config.yaml
train_examples: 15625
n_mels: 64
hop_length: 640
win_length: 512
targets: ["voice"]
norm: "layernorm"
fused_qkv: false
width: 160
loss: "cross_entropy"
beta2: 0.99
beta1: 0.95
shampoo_beta: 0.99
one_sided: false
lr_schedule: "cosine"
weight_decay: 0.1
Rows from block 2 of a small sound classifier, named by matrix and row number. Rows with one number belong to one neuron. Each number is 128 + 24 x the weight over its row's rms, rounded and kept within 0 to 255. All counts start at 0. Numbers have three digits each.
After each neuron's rows are labels from the 100 clips, of 14848, where the neuron reaches its highest value: "strongest on" is what is common among them; "band" is the frequency band that holds the peak. Only what is clearly more common there than usual is listed. The data: read English sentences (LibriTTS-R).
# fc1: MLP up (model.blocks.2.mlp.fc1.weight, 320x160), inputs 54-107
# fc2: MLP down (model.blocks.2.mlp.fc2.weight, 160x320, transposed), outputs 54-107

fc1.186:144109132121107150145156096155127104093184163180118112105126117078089108153120174136103110139121162134125157136093127135129138128115109104106136117104137121128084
fc2.186:132152118133135159135095103101074130129107164090159153190118163112161119158099126130126156112083165143122078140092108099094108073116127105152116121087127127093123
strongest on: voice: female
band: 4000 to 8000 Hz

fc1.36:126139102151114157114153100130154100152128158143126108136167151148120142119168111151142182113150110122161135125147166141086117100160117181124125157085117161117091
fc2.36:188166116109147105124120105114148147141109101170101158118130164157165126138164113148148137130101095139115118133119159174132139152106101133158128116148131122123135
strongest on: voice: female
band: 2000 to 4000 Hz

fc1.57:161125148165151160132141123097135080145092151123157147105098131123105096110159127109121137086101115176126130147160137126085133155121138110153110120132146118086130
fc2.57:131126127132094096139106088148121172106129138121095105137110117112128113119128091173140194146112123107151104125165116133115089103141090093117138125132106123095125
strongest on: voice: female
band: 1000 to 2000 Hz

fc1.249:140120136128093166120141078147120121164098104133129146120125136171069136154125145134094149156157114142137144156138177124105155129157121137132146142125154076114134
fc2.249:081142165119135085120141100116174128105164131133103140126088137152136144108176094165140169104091122126143114145100115096177135159117138131136118117095153121149122
strongest on: voice: female
band: 4000 to 8000 Hz

fc1.245:140130142135130123092164135115079160159092120111124138104088135129136119109079145135167119131165123116128148197146099102141145121086087131156142166126141127133063
fc2.245:149079143104152139097083111126144118149118113130114132145109188129124170088139142121157171155074162133121134121151141133108138097121143121099113077106063119149152
strongest on: voice: female
band: 4000 to 8000 Hz

fc1.129:159094101127097099124124150136118095139165146134102120111159199139127099102106122148115174147130159131119093114118130114178132104171110134099101095124140094142109
fc2.129:127159156106106088113140143133169178126073143137102141124141134130145130139133138122124161145162098127101125150149152091146151131094138086126131104132151121096147
strongest on: voice: female
band: 1000 to 2000 Hz

fc1.98:131128117111161156117112166139147140141120117079129144149108097173085121157114120145144147117104105110142122120147115134097159170128102124142093122129181112103110
fc2.98:158133120123141107121168089125119096116102161089177096114145128115138144128100117100106104144102162148117113135109143120155169127162173135082156106170112111139130
strongest on: voice: female
band: 2000 to 4000 Hz

fc1.272:118170136142167150117118136186147108137102087147104145119172138114153145134126134101110129128118123101144139106103110124148120138152108161148096115126119175197080
fc2.272:126144114170131115096175091154126152133160130125136111126171149118127150121132167154130148143160124109160153155148130145144131145122102158126153126170149120142132
strongest on: voice: female
band: 250 to 500 Hz

fc1.307:132124144157111099139115164084076178128091112111124134154154141102125133079127123123129108117166140107137168132151139161124072128122111128117139160163124158115098
fc2.307:119097134130106149158140123145116119100113153143139126131147101156087148172153153169143118119131114098136103141115108138133150123150125126154066147143161133146123
strongest on: voice: female
band: 250 to 500 Hz

fc1.179:162149125112160112098111109167143088118140172120130133127151132144109103109127175133158109162100138112096126141127159171082101122135161148131154103100149145123060
fc2.179:121129122151125150129120096130138122133131111171118139150136160124103125105140108101124076100140118165102153139193144109128128139157115103127139138170135143096170
strongest on: voice: male
band: 2000 to 4000 Hz

fc1.284:140151143102138154149109073117106139113148109143120130122123104149126120140128092075134140086115152141113113116124091158149118124138094104151175153169096144153170
fc2.284:141104112159145146161136129150140110173111161110108127116164144151132157120147129149128140109127130159162156127135171104072122122124172154093106089113118160107141
strongest on: voice: male
band: 2000 to 4000 Hz

fc1.294:109109098126149116110144125107127143101135083109131122163141155174131114114146150164138095137191114145149159125137159129122146120160131189181139129153175115148113
fc2.294:104136117127087135118102130136132129148175155144071158127092135142122092125148151099140140152116196078113129127125109129094122143147137151091154151138128162086094
strongest on: voice: female
band: 1000 to 2000 Hz

fc1.236:104176152161124148102122142130155103137106121135115151170141159144135146111098096120102149084135118138155131129157113151119069155143120090156116088166107115167127
fc2.236:095152108122111118112150116125137170153129120124138124135144141119102140122125120112106152125153188091121122096105146161137131095140122120127159139144114189074129
strongest on: voice: female
band: 250 to 500 Hz

fc1.108:136151156090117165121154111120109161112113096138115186161102134065097108111136168137121105101110143093143096097167160144155140114107111094198105128123156149138129
fc2.108:104132133158132082077117168105153100106116119121123122121133111114175144116085094112117186109147169137129121093146094127125132145147113122111136118115157138114164
strongest on: voice: female
band: 4000 to 8000 Hz

fc1.265:111173108147087115146166111115131145081145129134131124153140096146049099156131097128127141097112157115127152126108125164124128101134139146113149131131124119143133
fc2.265:089088123116146112108136149112116112136092128134155133126114144145164127129095129161095153141140098147084150154134103169138111133102131092145106122096105124162145
strongest on: voice: female
band: 250 to 500 Hz

fc1.65:138113121184202154096125112134142141101124095141096088151165142101121115141140121175087123142122125106121140113138108115133071120069115099098129102128134135131144
fc2.65:061163112131125106116131131112125156131173120139157148124116129106129146140165142093121120147107097118129137111126119149146138100138095114142111150183138165083097
strongest on: voice: female
band: 250 to 500 Hz

fc1.315:148149139079148116136130132094143103132132103125155156126144112109187103178135146146105094117108117052136133132122124150130181087134120120155123152133127131181065
fc2.315:124145153125137128153138089105128130146109148136111142158112037094109144167115115119145113144152139150129132145130142124127126109147134108167145114159103111107083
strongest on: voice: female
band: 4000 to 8000 Hz

fc1.292:135099121113116135123119117099105138136106098150120141112154119137127062118077106131113143146182146125121123119119147138131121140105100166110110121114141127140115
fc2.292:178123116125122094117124093139100166110118113169162086183162121132079135128139162135115088127084147128170137143108122108111117092085150140115138118166147154080094
strongest on: voice: female
band: 1000 to 2000 Hz

fc1.74:127086129138136152099104139109128161188104137128134126126128130135136142131144169103174120136109151129118135109106153139112109140118150122141134111143130139120103
fc2.74:146119092159118092128102108121159161147139150117114140108099137117155120150159091122128131160114112098159171118133121118147180108099152145091120133087129122104131
strongest on: voice: female
band: 2000 to 4000 Hz

fc1.165:142125138081121117138101140163075125124117127126140128141118098093122135104102170187100113122151126108086155171133126178132137093174098116169140125161151118150164
fc2.165:087130101163101105139124131090122170140083107111139148123146107146123157091184089132152150143157126142096103110128094114131127126143094148122103149101128130140147
strongest on: voice: male
band: 4000 to 8000 Hz

fc1.37:129065123140141139121134168142095131093091169120074118113173147114101118122057106116123112148115095115139083108159130131157136139148140144108117090127141112140150
fc2.37:097104112086108113126124120145108125151132071138133183132106125168139111117123152115098111100133167116154200137128152080133132157085126144165149098143121108077155
strongest on: voice: female
band: 1000 to 2000 Hz

fc1.123:148171125134097122145090142092112128147110136154111153165122145124125132149124136130167104112124150121113166101161090142131111125121084204123071098123120104131144
fc2.123:140123126125137122167146085135099121150111112130157154100183160148171095095146142175141118171102111129130111107097129139122099148151192099117130110156117148106117
strongest on: voice: female
band: 250 to 500 Hz

fc1.295:125151140172085137137177163097124086085086141149131140131117122142124155123166096120141125118173153132122183145128141105128152114088138184135139122153119179120128
fc2.295:138123125092123133122134126135122159155118105136104089113148128122119151109149175102127140165103188150145093117116118121089132079141118131128097151123134131132139
strongest on: voice: female
band: 1000 to 2000 Hz

fc1.142:108137113125154156114126126110144135165138088115075128121103116126180139137076108130127125120123132111122153105136142141170119124165105115144135095152119093115105
fc2.142:155100124150097140128141124137080103114050085126168123149109134132148152152117115139111116145104114138129110160160094111131103141092135129122136129107096154071176
strongest on: voice: female
band: 1000 to 2000 Hz