config = dict(
    num_classes=2,
    patch_size=[16, 4],
    loss='cross_entropy',
)
Rows from block 4, named by matrix and row number. Rows with one number belong to one attention dimension. Each number is 500 + 50 x the weight over its row's rms, rounded and kept within 0 to 999. All counts start at 0. Numbers have three digits each. After the name is the row's rms in percent of the matrix's.
# q: attention query (model.blocks.4.attn.q.weight, 128x160), inputs 80-159
# k: attention key (model.blocks.4.attn.k.weight, 128x160), inputs 80-159
q.89 097:536554362599554459536583491526425489573386528567513470532563575564447488453448485454541466420524529537507461508447401501572467482527484473462546521521463492444495464533462538530583452464466509501542509496526529460494458426463518514439517462
k.89 096:512435509508511562419529589480490478542455506501508480441414597442581569570481543431496457465582475534532402463533473468563475566379445510538469528508557500500568495501461499521457541524427465482548480526579525430455561474481482450432579585
q.90 103:473499464549481539453529566528458520470526502389469495468487498371534578488524504492572433532459445576541595469507468503500504449499502539558548527503508397425468522409362505466570505510455361498479494452438632604471453434475541469503436517
k.90 105:569479605595535509511575379465496464392538503442455527557595558527518520461552482525492385444373540539483590502487467525517475491442419546631520555472531469442562447477436507547453467508513428486503465538511588570438539539387547527484473478
q.91 102:503548507508574599484516543428446504518499520515487480442576451507479571504559483428440542519440489536513505539438485502424456563559446530470439474538564582541519434420522462461539578511543455527558602525552534516427516473547462542462449557
k.91 103:523421508475571502427421457511498488532495584522455482522576508390546564439511449535475573520479558543431536532434524527477460482500489441493505491362518526459493437534486455473515563488525506525497519414497525474495399533488498519549504481
q.92 098:454461450470476431401445529514505465615449504471464559488580481500553558419562469527418462516481476533481513571458557560428521515505510516469569479473520492451445504491429415444433488498516498533495505509517451477417560549610471507523507527
k.92 094:494451524480424457550494504621490520588549487494517556509508496520454545475508428546527627540451461468648486552452497581487537446553499498491408417605540435574446520545451458460425533532582500500510582474446481545450440488453435525460481489
q.93 097:485558451545535424445461447483588502467465531476438535523499412623498501602502504448459492432505498562548461432520454556469542422473444515461599497490560591557482572509493517495421520467549492564437371587451520404448468528510450486568527537
k.93 099:491579525490485481520425520401536537452441479506574559449567531542530549508475506445526475503502428442591471495520466536492501574457518486556519496453454539543468537526479592535493442536429522539539520451442507569478533494474503481513508398
q.94 099:431504506408471450464556464507589553511525420541546524496523500521438535572453510583503487477567457407502648473505425466528558509458373557488433532480480472527437487540490442474457411512457390572536442511445542467460493528453485556399539496
k.94 099:463525383520460443501512518537555561555446520451515546630464465451509462481480479509500443511452517569515523573471472433552541546615423414459421573410457497439506473401489603491357469469437393528517554461566524523516503419525506582499605442
q.95 101:451498510512443447519427584458451468460578536513556550567454434477481633545469370517551502510601446557508476588402490538529420523617512568618480480448504543489523500549455593493524557532443480488479514587506476407476575446524465469457541426
k.95 105:413391443524418493433507556520524642431442498467505543595461570496593445550515541480473542527529385478431452570565480520471463507556451475580557421513517453504522462426485522467500471544508569475469490544491491476490426472465531495590459434
q.96 109:573595512501418437480490568530504458395519490536491467588587434439504410422528482529513557485544511491451525481471409393601539403427490523441500506560456620504479539468504461406486460519553501529570519472523554584470510557549548453547541517
k.96 105:515544465507511553552482609524544480413506455451523509464525446596465533497528506488453453550544515565505494552525467425374485577477457493489516491483515489578474417454449450514491495566532449514499443576584520525542590487497538523485488525
q.97 108:450493498494549519403513554437545523589445410463554453484521628452454430518494551520522422576629543521457568478552530445503499578506509601465500434582553490474485454410586451505491488509494434487571520496535444460579580506457520403491482623
k.97 102:480477467426502452408336551434515481461491516520570500513464454457488526548478449460462510535420512461463565429489586429492446404552514527435572550434568430512434456453573519532610503565497483530523525442591482458573503449519542457522522440
q.98 101:534530505570545518458427475568585503506531512642452511374532490423522515537485442483548607407430536493528499491496564578508408494561479519502435339531465489488595521498430445523481538510485504472489524468440531497487556417597536471471475439
k.98 101:505458515558456541519466493566583540581502572494468438572492569543475512412514518609428600423502562517481584511571484542508524483489462510502486389474549458517456566479536463479564474447476521437460542468515476465511473376534454489485488541
q.99 100:504418486439481489516547473471517533577536561490588558434590502642545530431465484537558508507466468451451437462527541549486601499450518467485457470401547496578450595415535452490485497506489511561418517435488509557508442450433553520562479513
k.99 105:507647549492533422546519480468499447534523502528479388440491506600430543467477540503463486472453551445555565499530537527536466397462557501499502471425542595484539606450566509544531457420431465460492563378498465587580604528466565587515511504
q.100 098:533500421561554485545467586487475499419509548492432471470508401507423487488485525612473539465545478429419470445551426558449472556594485549490555398563446560553535524484495516514458531504623548500556479507519488479516473601481511581442467570
k.100 102:503550460547407464507475504505579572423484447481492462472460515528542543473478560473494530592541414438464369473537462435530484498448504444486467433465550488551504439558440443505582521505472540504536347531513548457468393560486436368505483457
q.101 092:512478540565522468401487431490527595510530522421520585441444468485554504530506590482576562551482555530515464498454628504444531508531467436493489495406428554533401501492472587491557531467448550502495532481496392486529526516490479505430562497
k.101 094:596483501607520418538462525535478556532525551466567522443488461471554593570544652562525593454523546449597586522553522563538443497528568508548494497486521445452492486580499500454523468486394511396448565422494506538491494433515566527491542459
q.102 103:531498453559497415395478572552425524454448461459499465500486500542495481469444520451597462430494531435432433500467506417572528484507532448600466478526339444512522543540470476481444438508552605582539516512454421496530469550499502467486498524
k.102 102:583532451608402504516601473516488506485393464495562508466489564522454392522559578494528356512467520447490477471447519508439478632452630513578453473544474512494486451595458440509475454480505484535510442555516438476461482469544525419499514579
q.103 107:452478429460473481507520579538419555622497498539547541485493501593510474549504542542499490562463469529515519519466632503548523480513538478413495468437495500464473436473503522517394468541491508505508501520524388488510513502525474524525561395
k.103 106:485511433540536493476501506528435567610444503430436528490506434519472571542514504573514536497529450532543476499452570460605519477525575453384479452416433530563495492562534535548430433502418472536457616466448466476394546539467454460469494479
q.104 092:451580516458412462534637517515477533539518539549519618530470474536456539504537502532513454535515494506460466522485511514551520562512533480524498617467531435525485457602534478584521568467532521528477535473425548489416583506447422526500488486
k.104 091:439581454509551425499483580491472489573434439615563511538465482462546480447495452432482435514474519399510586521445472519505499502519481476443429593488507499519591541447512523590434464474508514522477456427537498432566527519492449539558543580
q.105 094:543446509482487437460446484489476502491426578547518530475490479494515632456643501523487623438495590442441499500442447463576586532603594449463504425481503422497443442556419378444554485515559554466470494518460576499516533527523518501439528452
k.105 104:514444480484473441502503619627550462597597537537513459465534441509446468419488414573577576504408448555520446452448420536512481568557485575482428457525501546444541531484396432496644531476526498421500550503486518480501464507467500555472529503
q.106 103:521476541566593515529533507481434538529417456558480469469577612586505523474567462587525502496553489446490472429451544547588469447555494529488419529482572553518453523516391418421536526518482472545533495481448519545510556544449492437523404531
k.106 105:571482565547513523573571533538432403527542474586516571520590538495432458496536536518475625539618490591551443547550476492409501501425480480522511580455564507554556429475549469470489586527494460527460492528420595514538386505501542471506555500
q.107 088:449618450469577445425563560541636489583487547519494472575586546532475530489446449556510509547506522500460485540471489655494499463573491475566501600437434401481540422552419582463502522450486458483489581537476439470454531540521469510458465538
k.107 092:552594448464502476494549556555505570503557491502504481494489554475477433454422542376572426466540556584539561501510477500455499514431389572447471508553500467578507481483539498605465518497560512475491455444578578459480544584574503500520556494
q.108 102:500602572572487613574469558448607577561570559529498546424550528535517555449482505577525503488498474500491534468386533432454526576577505552536487505476529499452550507472575569511540452389512546547479441543393480503523556552476450427580526516
k.108 100:472581489496531441473563422430514510451581414528491428509524552468425535547521526530587516545560470417418469535473542518502462513520549526530457438442482526496468587489516462489512489409527425382471480392415559549480467432523441496449467478
q.109 112:481481533574498507597533514510454504503447537532507434449483407481481504493568493493527562543511404486426518538543494507534481325526516414512411679530459511467478413509547523449530476536485518492497515585442571559485439470549483502541510492
k.109 115:483515492466440551591562478576452461441481502497456514446490498511436470483540504531548416471495470547444489457462614495426494513547489496476455547546493529528495501545517549457517393427502462549468468440451512592551485505435481551365475517
q.110 105:507423493482494490432446576551576507421536496431522448541469569519563398494479431546418543493524512430533520552428473493514454495534429499363592507513458619517407483466495512532569466577438553466546509437438525489493521427478580483536429517
k.110 100:455479443508482582563382466435506548459518543568487518371492510511600503464464500487476458515443561483534517517545441491458467520552447452425544541430476416543548491494444533490515499461508526531443522492504446446447644536540605542482406458
q.111 103:552515380566465445488513499519544434472523552518535489559484554445560491460501438517563466488508531509475507539423421542478523596574436578483560503527517508486504479498569633452537539489490447503526455595513373486601503487467439461463481472
k.111 101:514489427528459470465412501537549459449480541489474422470527448422575514652467426487460513501498496411442445508488513482601449544548473446462514423524508451588551392503481527437590522489478504463482426508515441423465478556455477462549508479
q.112 092:483489523470479580484554396442482503471478512467447587452478490454571619527489527449482505494453483409509479616443459569527545548439436591594491493483481436487470513435527507515395469509493545485441461534481513482439479559455436575522480512
k.112 102:581564488443447494512601442456531497539422463600512443636508488520486491509465537486474468467488554581430532598476505579438440520461462585586512572459447471520495580510517503568518519522498525490537464451499519548596513503486548496528523512
q.113 095:506497502488432517452439486431507525429440396491499455478628436513471504445527468490579438463433582520480454460586516519485464535450410558537395488562519461508542498378571457433462538526524522516562507477592504545488551470534487539518522521
k.113 098:509472574515404493501660475533544519424488497493598493552508543485412488454552452534428534486466572502556530555597595452477440481531531441500518455484412551517530544456517516502597521461517527552562561505525478513495440500485470495466592483
q.114 099:524494439457587485518557426521509389449535532483540471529451500506439469501446454530591542514484580495557514461478472455467426507552559482361553466435429468471544482530478438409540451484435546491467479456628477460563572478462557468449439462
k.114 097:473546466454414555510452485489528543585576539515532594455426465516542458488534504500460602481474536499555431494603461418536491491488482525471507473424479481556508408421449540569471500539534498414530548533482485488405506586628577408499541427
q.115 103:553596526407508462506505442530481525487511439500537406495489410629489431536576493496553540480526563504442459454482502526533555472596503517508532525342484537518407489434448548551448507493476509476553496465448521405525436448482495493463537388
k.115 114:503588588539447454470460623515479457580526529494589444462512502469549412609462554599527521513481459567576478486513563501462458500548484504531478515497491448530430500476497569561456508510424489597524551488499476500560593573489593455584486433
q.116 110:506494514537538612474473442487520465462503476406515481390494548550491544463483534418445497494506551513424555470480502515475492549434502500515564445538582404546487470526412535487380503443449466578533446547496580448579411544423569466548533474
k.116 109:559528598526440531473540444434476522457525517469479436561513425376483475498509428505598507480454432472517568482533454563499579500450516454616548530487555479419601491523468491546506570495467521531591525515577456501507447469471460474439565416
q.117 091:367507530448534495532496549481470387474480501559515545442535477488499629543406475468447581470429484552570483512514493578447513452476491503506409499528591556444472534428566556428558505527445485562459393526454470422511484464574458511457416461
k.117 088:464505445544569560480508568529504442379471568439418519561533476560536530538510518517497637480515534507467462504496469505603477479507428384513468499488567543497405435410467499423496508514565561513523593433441522595530503499588610577587440546
q.118 111:533603486490479497406391598516416552537577592457463543618597458445539580512533461450409499535505505499580523498465551550537515485456544559576462457470512485465572498537506536545475429460470503489609588454542462455492460508611475458588544524
k.118 112:484427423517504481456485462412481499513521474437393498459554577478589459459578466574496464463527495606461431597420518462462518517470566495444396417497479449466470488494468434549584443470558511532434551419536576547533519476483437447506471543
q.119 100:499590451514525531421435531409460476500429478466568432599498489476442510465523517433578506519623421581519456526461439551499480487488459525541497533498429444460487475484462515495532576435491555527537615367560498486471515415459475566493499493
k.119 101:567469470553546528495476491554556607511536479446533509477432510490496508472468521502424466392564501513521504460465415559533440542439451530561438490536478393543551480433501609486495497510531577532512424443491459445532547501511435568597591448
q.120 097:482494393522481415558559553495491457527481555460521483521545496586565474521389456532453516469504533412521427525557539488537450479476442564396506463474499454502406393458552466522436550533536471472412413457438493524493416546491496513486523501
k.120 093:486571421473547432449449552441464464525469496486507513477545563585567510508487479472535476471409524532602376473458455438599495519483397443553443498457529559491498542507481551532514509457395514466537387414576411487441502475483479520522543462
q.121 098:459547502503475511507556580497492478550395464532520486513504551445528569505507481423501469521514490540427607565573538489547505481593504475541443490429581448466554567402503439565458477533504575486456529589573563539563454519465475507455503447
k.121 096:498490538501507520429498472451464457456463502485550432546497564490491480450512443520475577406589450539356539430395606489541568495444522521428528497577539453475504420501515522527532459526489495474437642528528531405477557541456508403503552528
q.122 107:512554591452560534435477579449489464424563501548483481552540528468541552465483531533418525511507506457532514498424473525481470605576562561526557418516509519406502499519454440519516504590529522430520493569536470348509590474511617548513439479
k.122 113:491430486527464539497480522452554453558503526476490542619472541414580446501507538496532589527490520540526523531494488495431528555525487500567554495545561433535474474405463477513508554533604457492517545508424419512585466526534625518450454508
q.123 105:523559550517590448383461519537503570527551520482473474438503520480460455585588511441380518509468468549627498521562464474568518512452574520437533437417416430528561439415601463480467557575592511447496563523586457516526441538536584531540491538
k.123 103:530450441383461524429385485464462415548483521518488482541449598459448405530532534446555480465448517535500603477534585521481478512503499652512470403395533429470411430484439487553477502524482512583573534409512475480497483545488469542474462449
q.124 122:411492398495443514447457517538596512515607534506521438496522545520519527525500516532537501554540424381484498428520481506465436487496411574472537451478523438470452453495542439499439473420565381475423511548516530431498480439400540453511537511
k.124 119:452510437549520465442493422446490540538488535506529504511539512472467529496449511493525534608570475473539583425490530451582584500469505516540533522444506408453462491470554499541503452456494475526511484456458496465556475419414458540440562398
q.125 095:603506497484457532455519504412483558547567525515557516536416450435476515468515526519418530532503519439550488510436444590497480486491475527424495473547505481600535492493536448564490482494461399467500520524502493533461470461554559601464448482
k.125 096:505455401515546539538384508495441538489503520443468463443522572541482508520485612516446495569526556517459488596482482522439479532562470509451474563392538408532519544399477515491589481501541500503506504479436487504541517472492459710524494527
q.126 110:505434439482416549544676473557554527432443513500562430469526541527549505448546425503472512545489572439399552455466496484553499529536543489472504582426589504464539455472440552508489492458499447483473552580453479555530563532560507509497525486
k.126 105:460497485469404418510577543496464435449504464556503486526472439479532513525473522447539508541477608584452424587507447547438585493514489462530572468505497500441599474520469543556489532471531391531477519508479506393429582457454531500467464473