Rows from block 6 of a small sound classifier, named by matrix and row number. Rows with one number belong to one neuron. Each number is 128 + 24 x the weight over its row's rms, rounded and kept within 0 to 255. All counts start at 0. Numbers have three digits each. After the name is the row's rms in percent of the matrix's.
After each neuron's rows are labels from the 100 clips, of 14848, where the neuron reaches its highest value: "responds to" is what is common among them. Only what is clearly more common there than usual is listed. The data: read English sentences (LibriTTS-R). In brackets: how many of the 100, against the usual share in percent.
# fc1: MLP up (model.blocks.6.mlp.fc1.weight, 320x160), inputs 40-79
# fc2: MLP down (model.blocks.6.mlp.fc2.weight, 160x320, transposed), outputs 40-79

fc1.244 106:147131162090125095149077115134132142154153104141203170115143122102157118125076144120122156110082193117137105154158104119
fc2.244 096:081106097122151159129110124133091130143118142137126075111138115101114151119146140167155138166114099130106145134127133138
responds to: voice: female (100 vs 52.3)

fc1.141 103:143110148132157152119092150144159110103111133150068119089136123116138145108155106105127123115128086099139152121160140111
fc2.141 104:141171118096140129128101122124112092107127147107148148136094132159106132136162130147140107215171160099124143156115144108
responds to: voice: female (100 vs 52.3)

fc1.260 117:166151129165094125085134109101094139122117159101099106109176134107167115168132128122128142151079171128137136133136127119
fc2.260 115:120131129098174131153144123129129099139177103107135104143150119137149138115092160143153141090120137145070094127114113134
responds to: voice: male (98 vs 47.7)

fc1.240 115:134101131185140129129188131061061096125120150108087125093161112125131077121129121132109147126100145110103161096143116113
fc2.240 099:168127136089169104095129141187140092081127136116141123169131124109144171170135164118115115095133171133142097123101134094
responds to: voice: female (81 vs 52.3)

fc1.19 092:161140089178115101111134128142153129117119154109118171117109115178168113131150096127078155119109097108170136139153104150
fc2.19 092:127117117110158144136103138122114103130097097153121152124108117116156124126144131150171130119125151139118092154172118119
responds to: voice: female (100 vs 52.3)

fc1.231 114:096154086087129144146101124141127144128110118106094132151124091144131126100154144131176133114132117168110138163155140145
fc2.231 103:154116117135143109156130101140118170098150123111155152134142177132138090150101129124090144140128143084108105128094121145
responds to: voice: female (89 vs 52.3)

fc1.76 093:133106129148136136125089156146112100132153146096117145117099151131124122122108143105115117107129142154120134059106149071
fc2.76 095:094115104086080118154121125111140104112101121145169095135126094118159142139149080130145155163146127131149134144170149155
responds to: voice: female (97 vs 52.3)

fc1.267 111:131133127101076089159143107142118154137138136117141145103113117112148109150077106121140122101133166103121152123113115112
fc2.267 124:171106152114179126102127136147139125143089157114123154154138152151082095109099127125141099174115146120138142133151055118
responds to: voice: female (100 vs 52.3)

fc1.164 081:097135110099149125102089118169156123139146140158090109114161125091111115144067108123159166112116150139134120140138179160
fc2.164 090:158125143104119084167142152105143150121133123105130138148110113125105132175117138095115143141099097092161172131111102093
responds to: voice: female (93 vs 52.3)

fc1.59 093:105159123127070120087166090115145149123124124127098106126142145135129156141140135143149088160145119122118202148101158145
fc2.59 091:191111119110150102128110159150156090132087156115134154092141139106121111113093109139114110137135093132152107177108124105
responds to: voice: female (100 vs 52.3)

fc1.17 092:094139084169129162134096096116140100114121152123120119092127129160106129126114179110128094123153123129070116147140150143
fc2.17 098:105096160143107088132098132132132119146154130134148166156099134117129052161106170111101106125130140118137115131121119103
responds to: voice: male (84 vs 47.7)

fc1.154 093:115111107173115096153118151100143132097134135073130161138086130090147156127141117093081116108114149135147107128110162135
fc2.154 089:118117128129110119144138100129136110127128136128145108131122136113111161100162151080133161107145136108126124069158112119
responds to: voice: female (100 vs 52.3)

fc1.233 103:146117151136137142107131084117126112120111135119139145116162116113117144128113143105135135090124151102126150088132119179
fc2.233 096:157169114101098117126137137126104164126110128097105146129112129105114152116143115110124146132082090100137157147135119169
responds to: the word "you" (32 vs 14.3)

fc1.216 114:110104132138130121132159108141170135143139127149124117115147134146132100094096114115104094154127124130135118081128133156
fc2.216 102:090153139154116132101131124169144126085116131125109162102165093111126122133160122103162136152114138138126127079152146149
responds to: voice: female (98 vs 52.3)

fc1.304 087:135127110164160078112135113153137106120082108131086131143134105119118123116097119107113149187123136131124129140158105164
fc2.304 096:126146094141117133171133137138108103146160088119103147099171122142145070147123144163123092133131108124101107115097092113
responds to: voice: female (100 vs 52.3)

fc1.90 101:142110100141119086109144101132130105145125123127119160155115136122105108150134129085081167133121144106139159111104110126
fc2.90 092:101147132145133150177126149098125090123129137149138119108140143092131150144104142142152141126132122123126113125130119109
responds to: voice: female (100 vs 52.3)

fc1.74 112:132147129145150111098117158149136115137107162080127101139146113094146132143138092144132126107062121133164136119121161099
fc2.74 111:145093132143130103108092143163138095153081118140120149142146108124152109139102147080139150115165100139117112158129096142
responds to: voice: female (98 vs 52.3)

fc1.281 075:092095128135112102091165156153077127139107138066158127121165120180116069150109104124145106154097105117119155110093089141
fc2.281 085:160159138111179141156071124141119123128119133116102103153129136095127159103098128124141157112155118154180107137139156110
responds to: voice: female (99 vs 52.3)

fc1.173 107:114152103084107119132137130082150109088161125089058101116090142145137152176158146100126139132129137149181133134135143118
fc2.173 114:111155105139174120135113164156076121144109101153145129132124093124122114088130168115123105163133138109106086111166146165
responds to: voice: female (98 vs 52.3)

fc1.99 102:134178102084130114078119133091142092115123117103109136120135149130141118137098101137124132112105121098081124114175159120
fc2.99 093:132105139153137134122095112116126119129136111128097125145103133170091117146108172140103109126100099148130089148080106139
responds to: voice: female (98 vs 52.3)

fc1.30 102:159141165143121117156099137129137115133116125144137148122097150123141148136140162139099137095150123122119122141119155157
fc2.30 102:114068162120082085126155124101147114130093133121128065130089124123110120110123126089159109103102119138112140135145110150
responds to: voice: female (99 vs 52.3)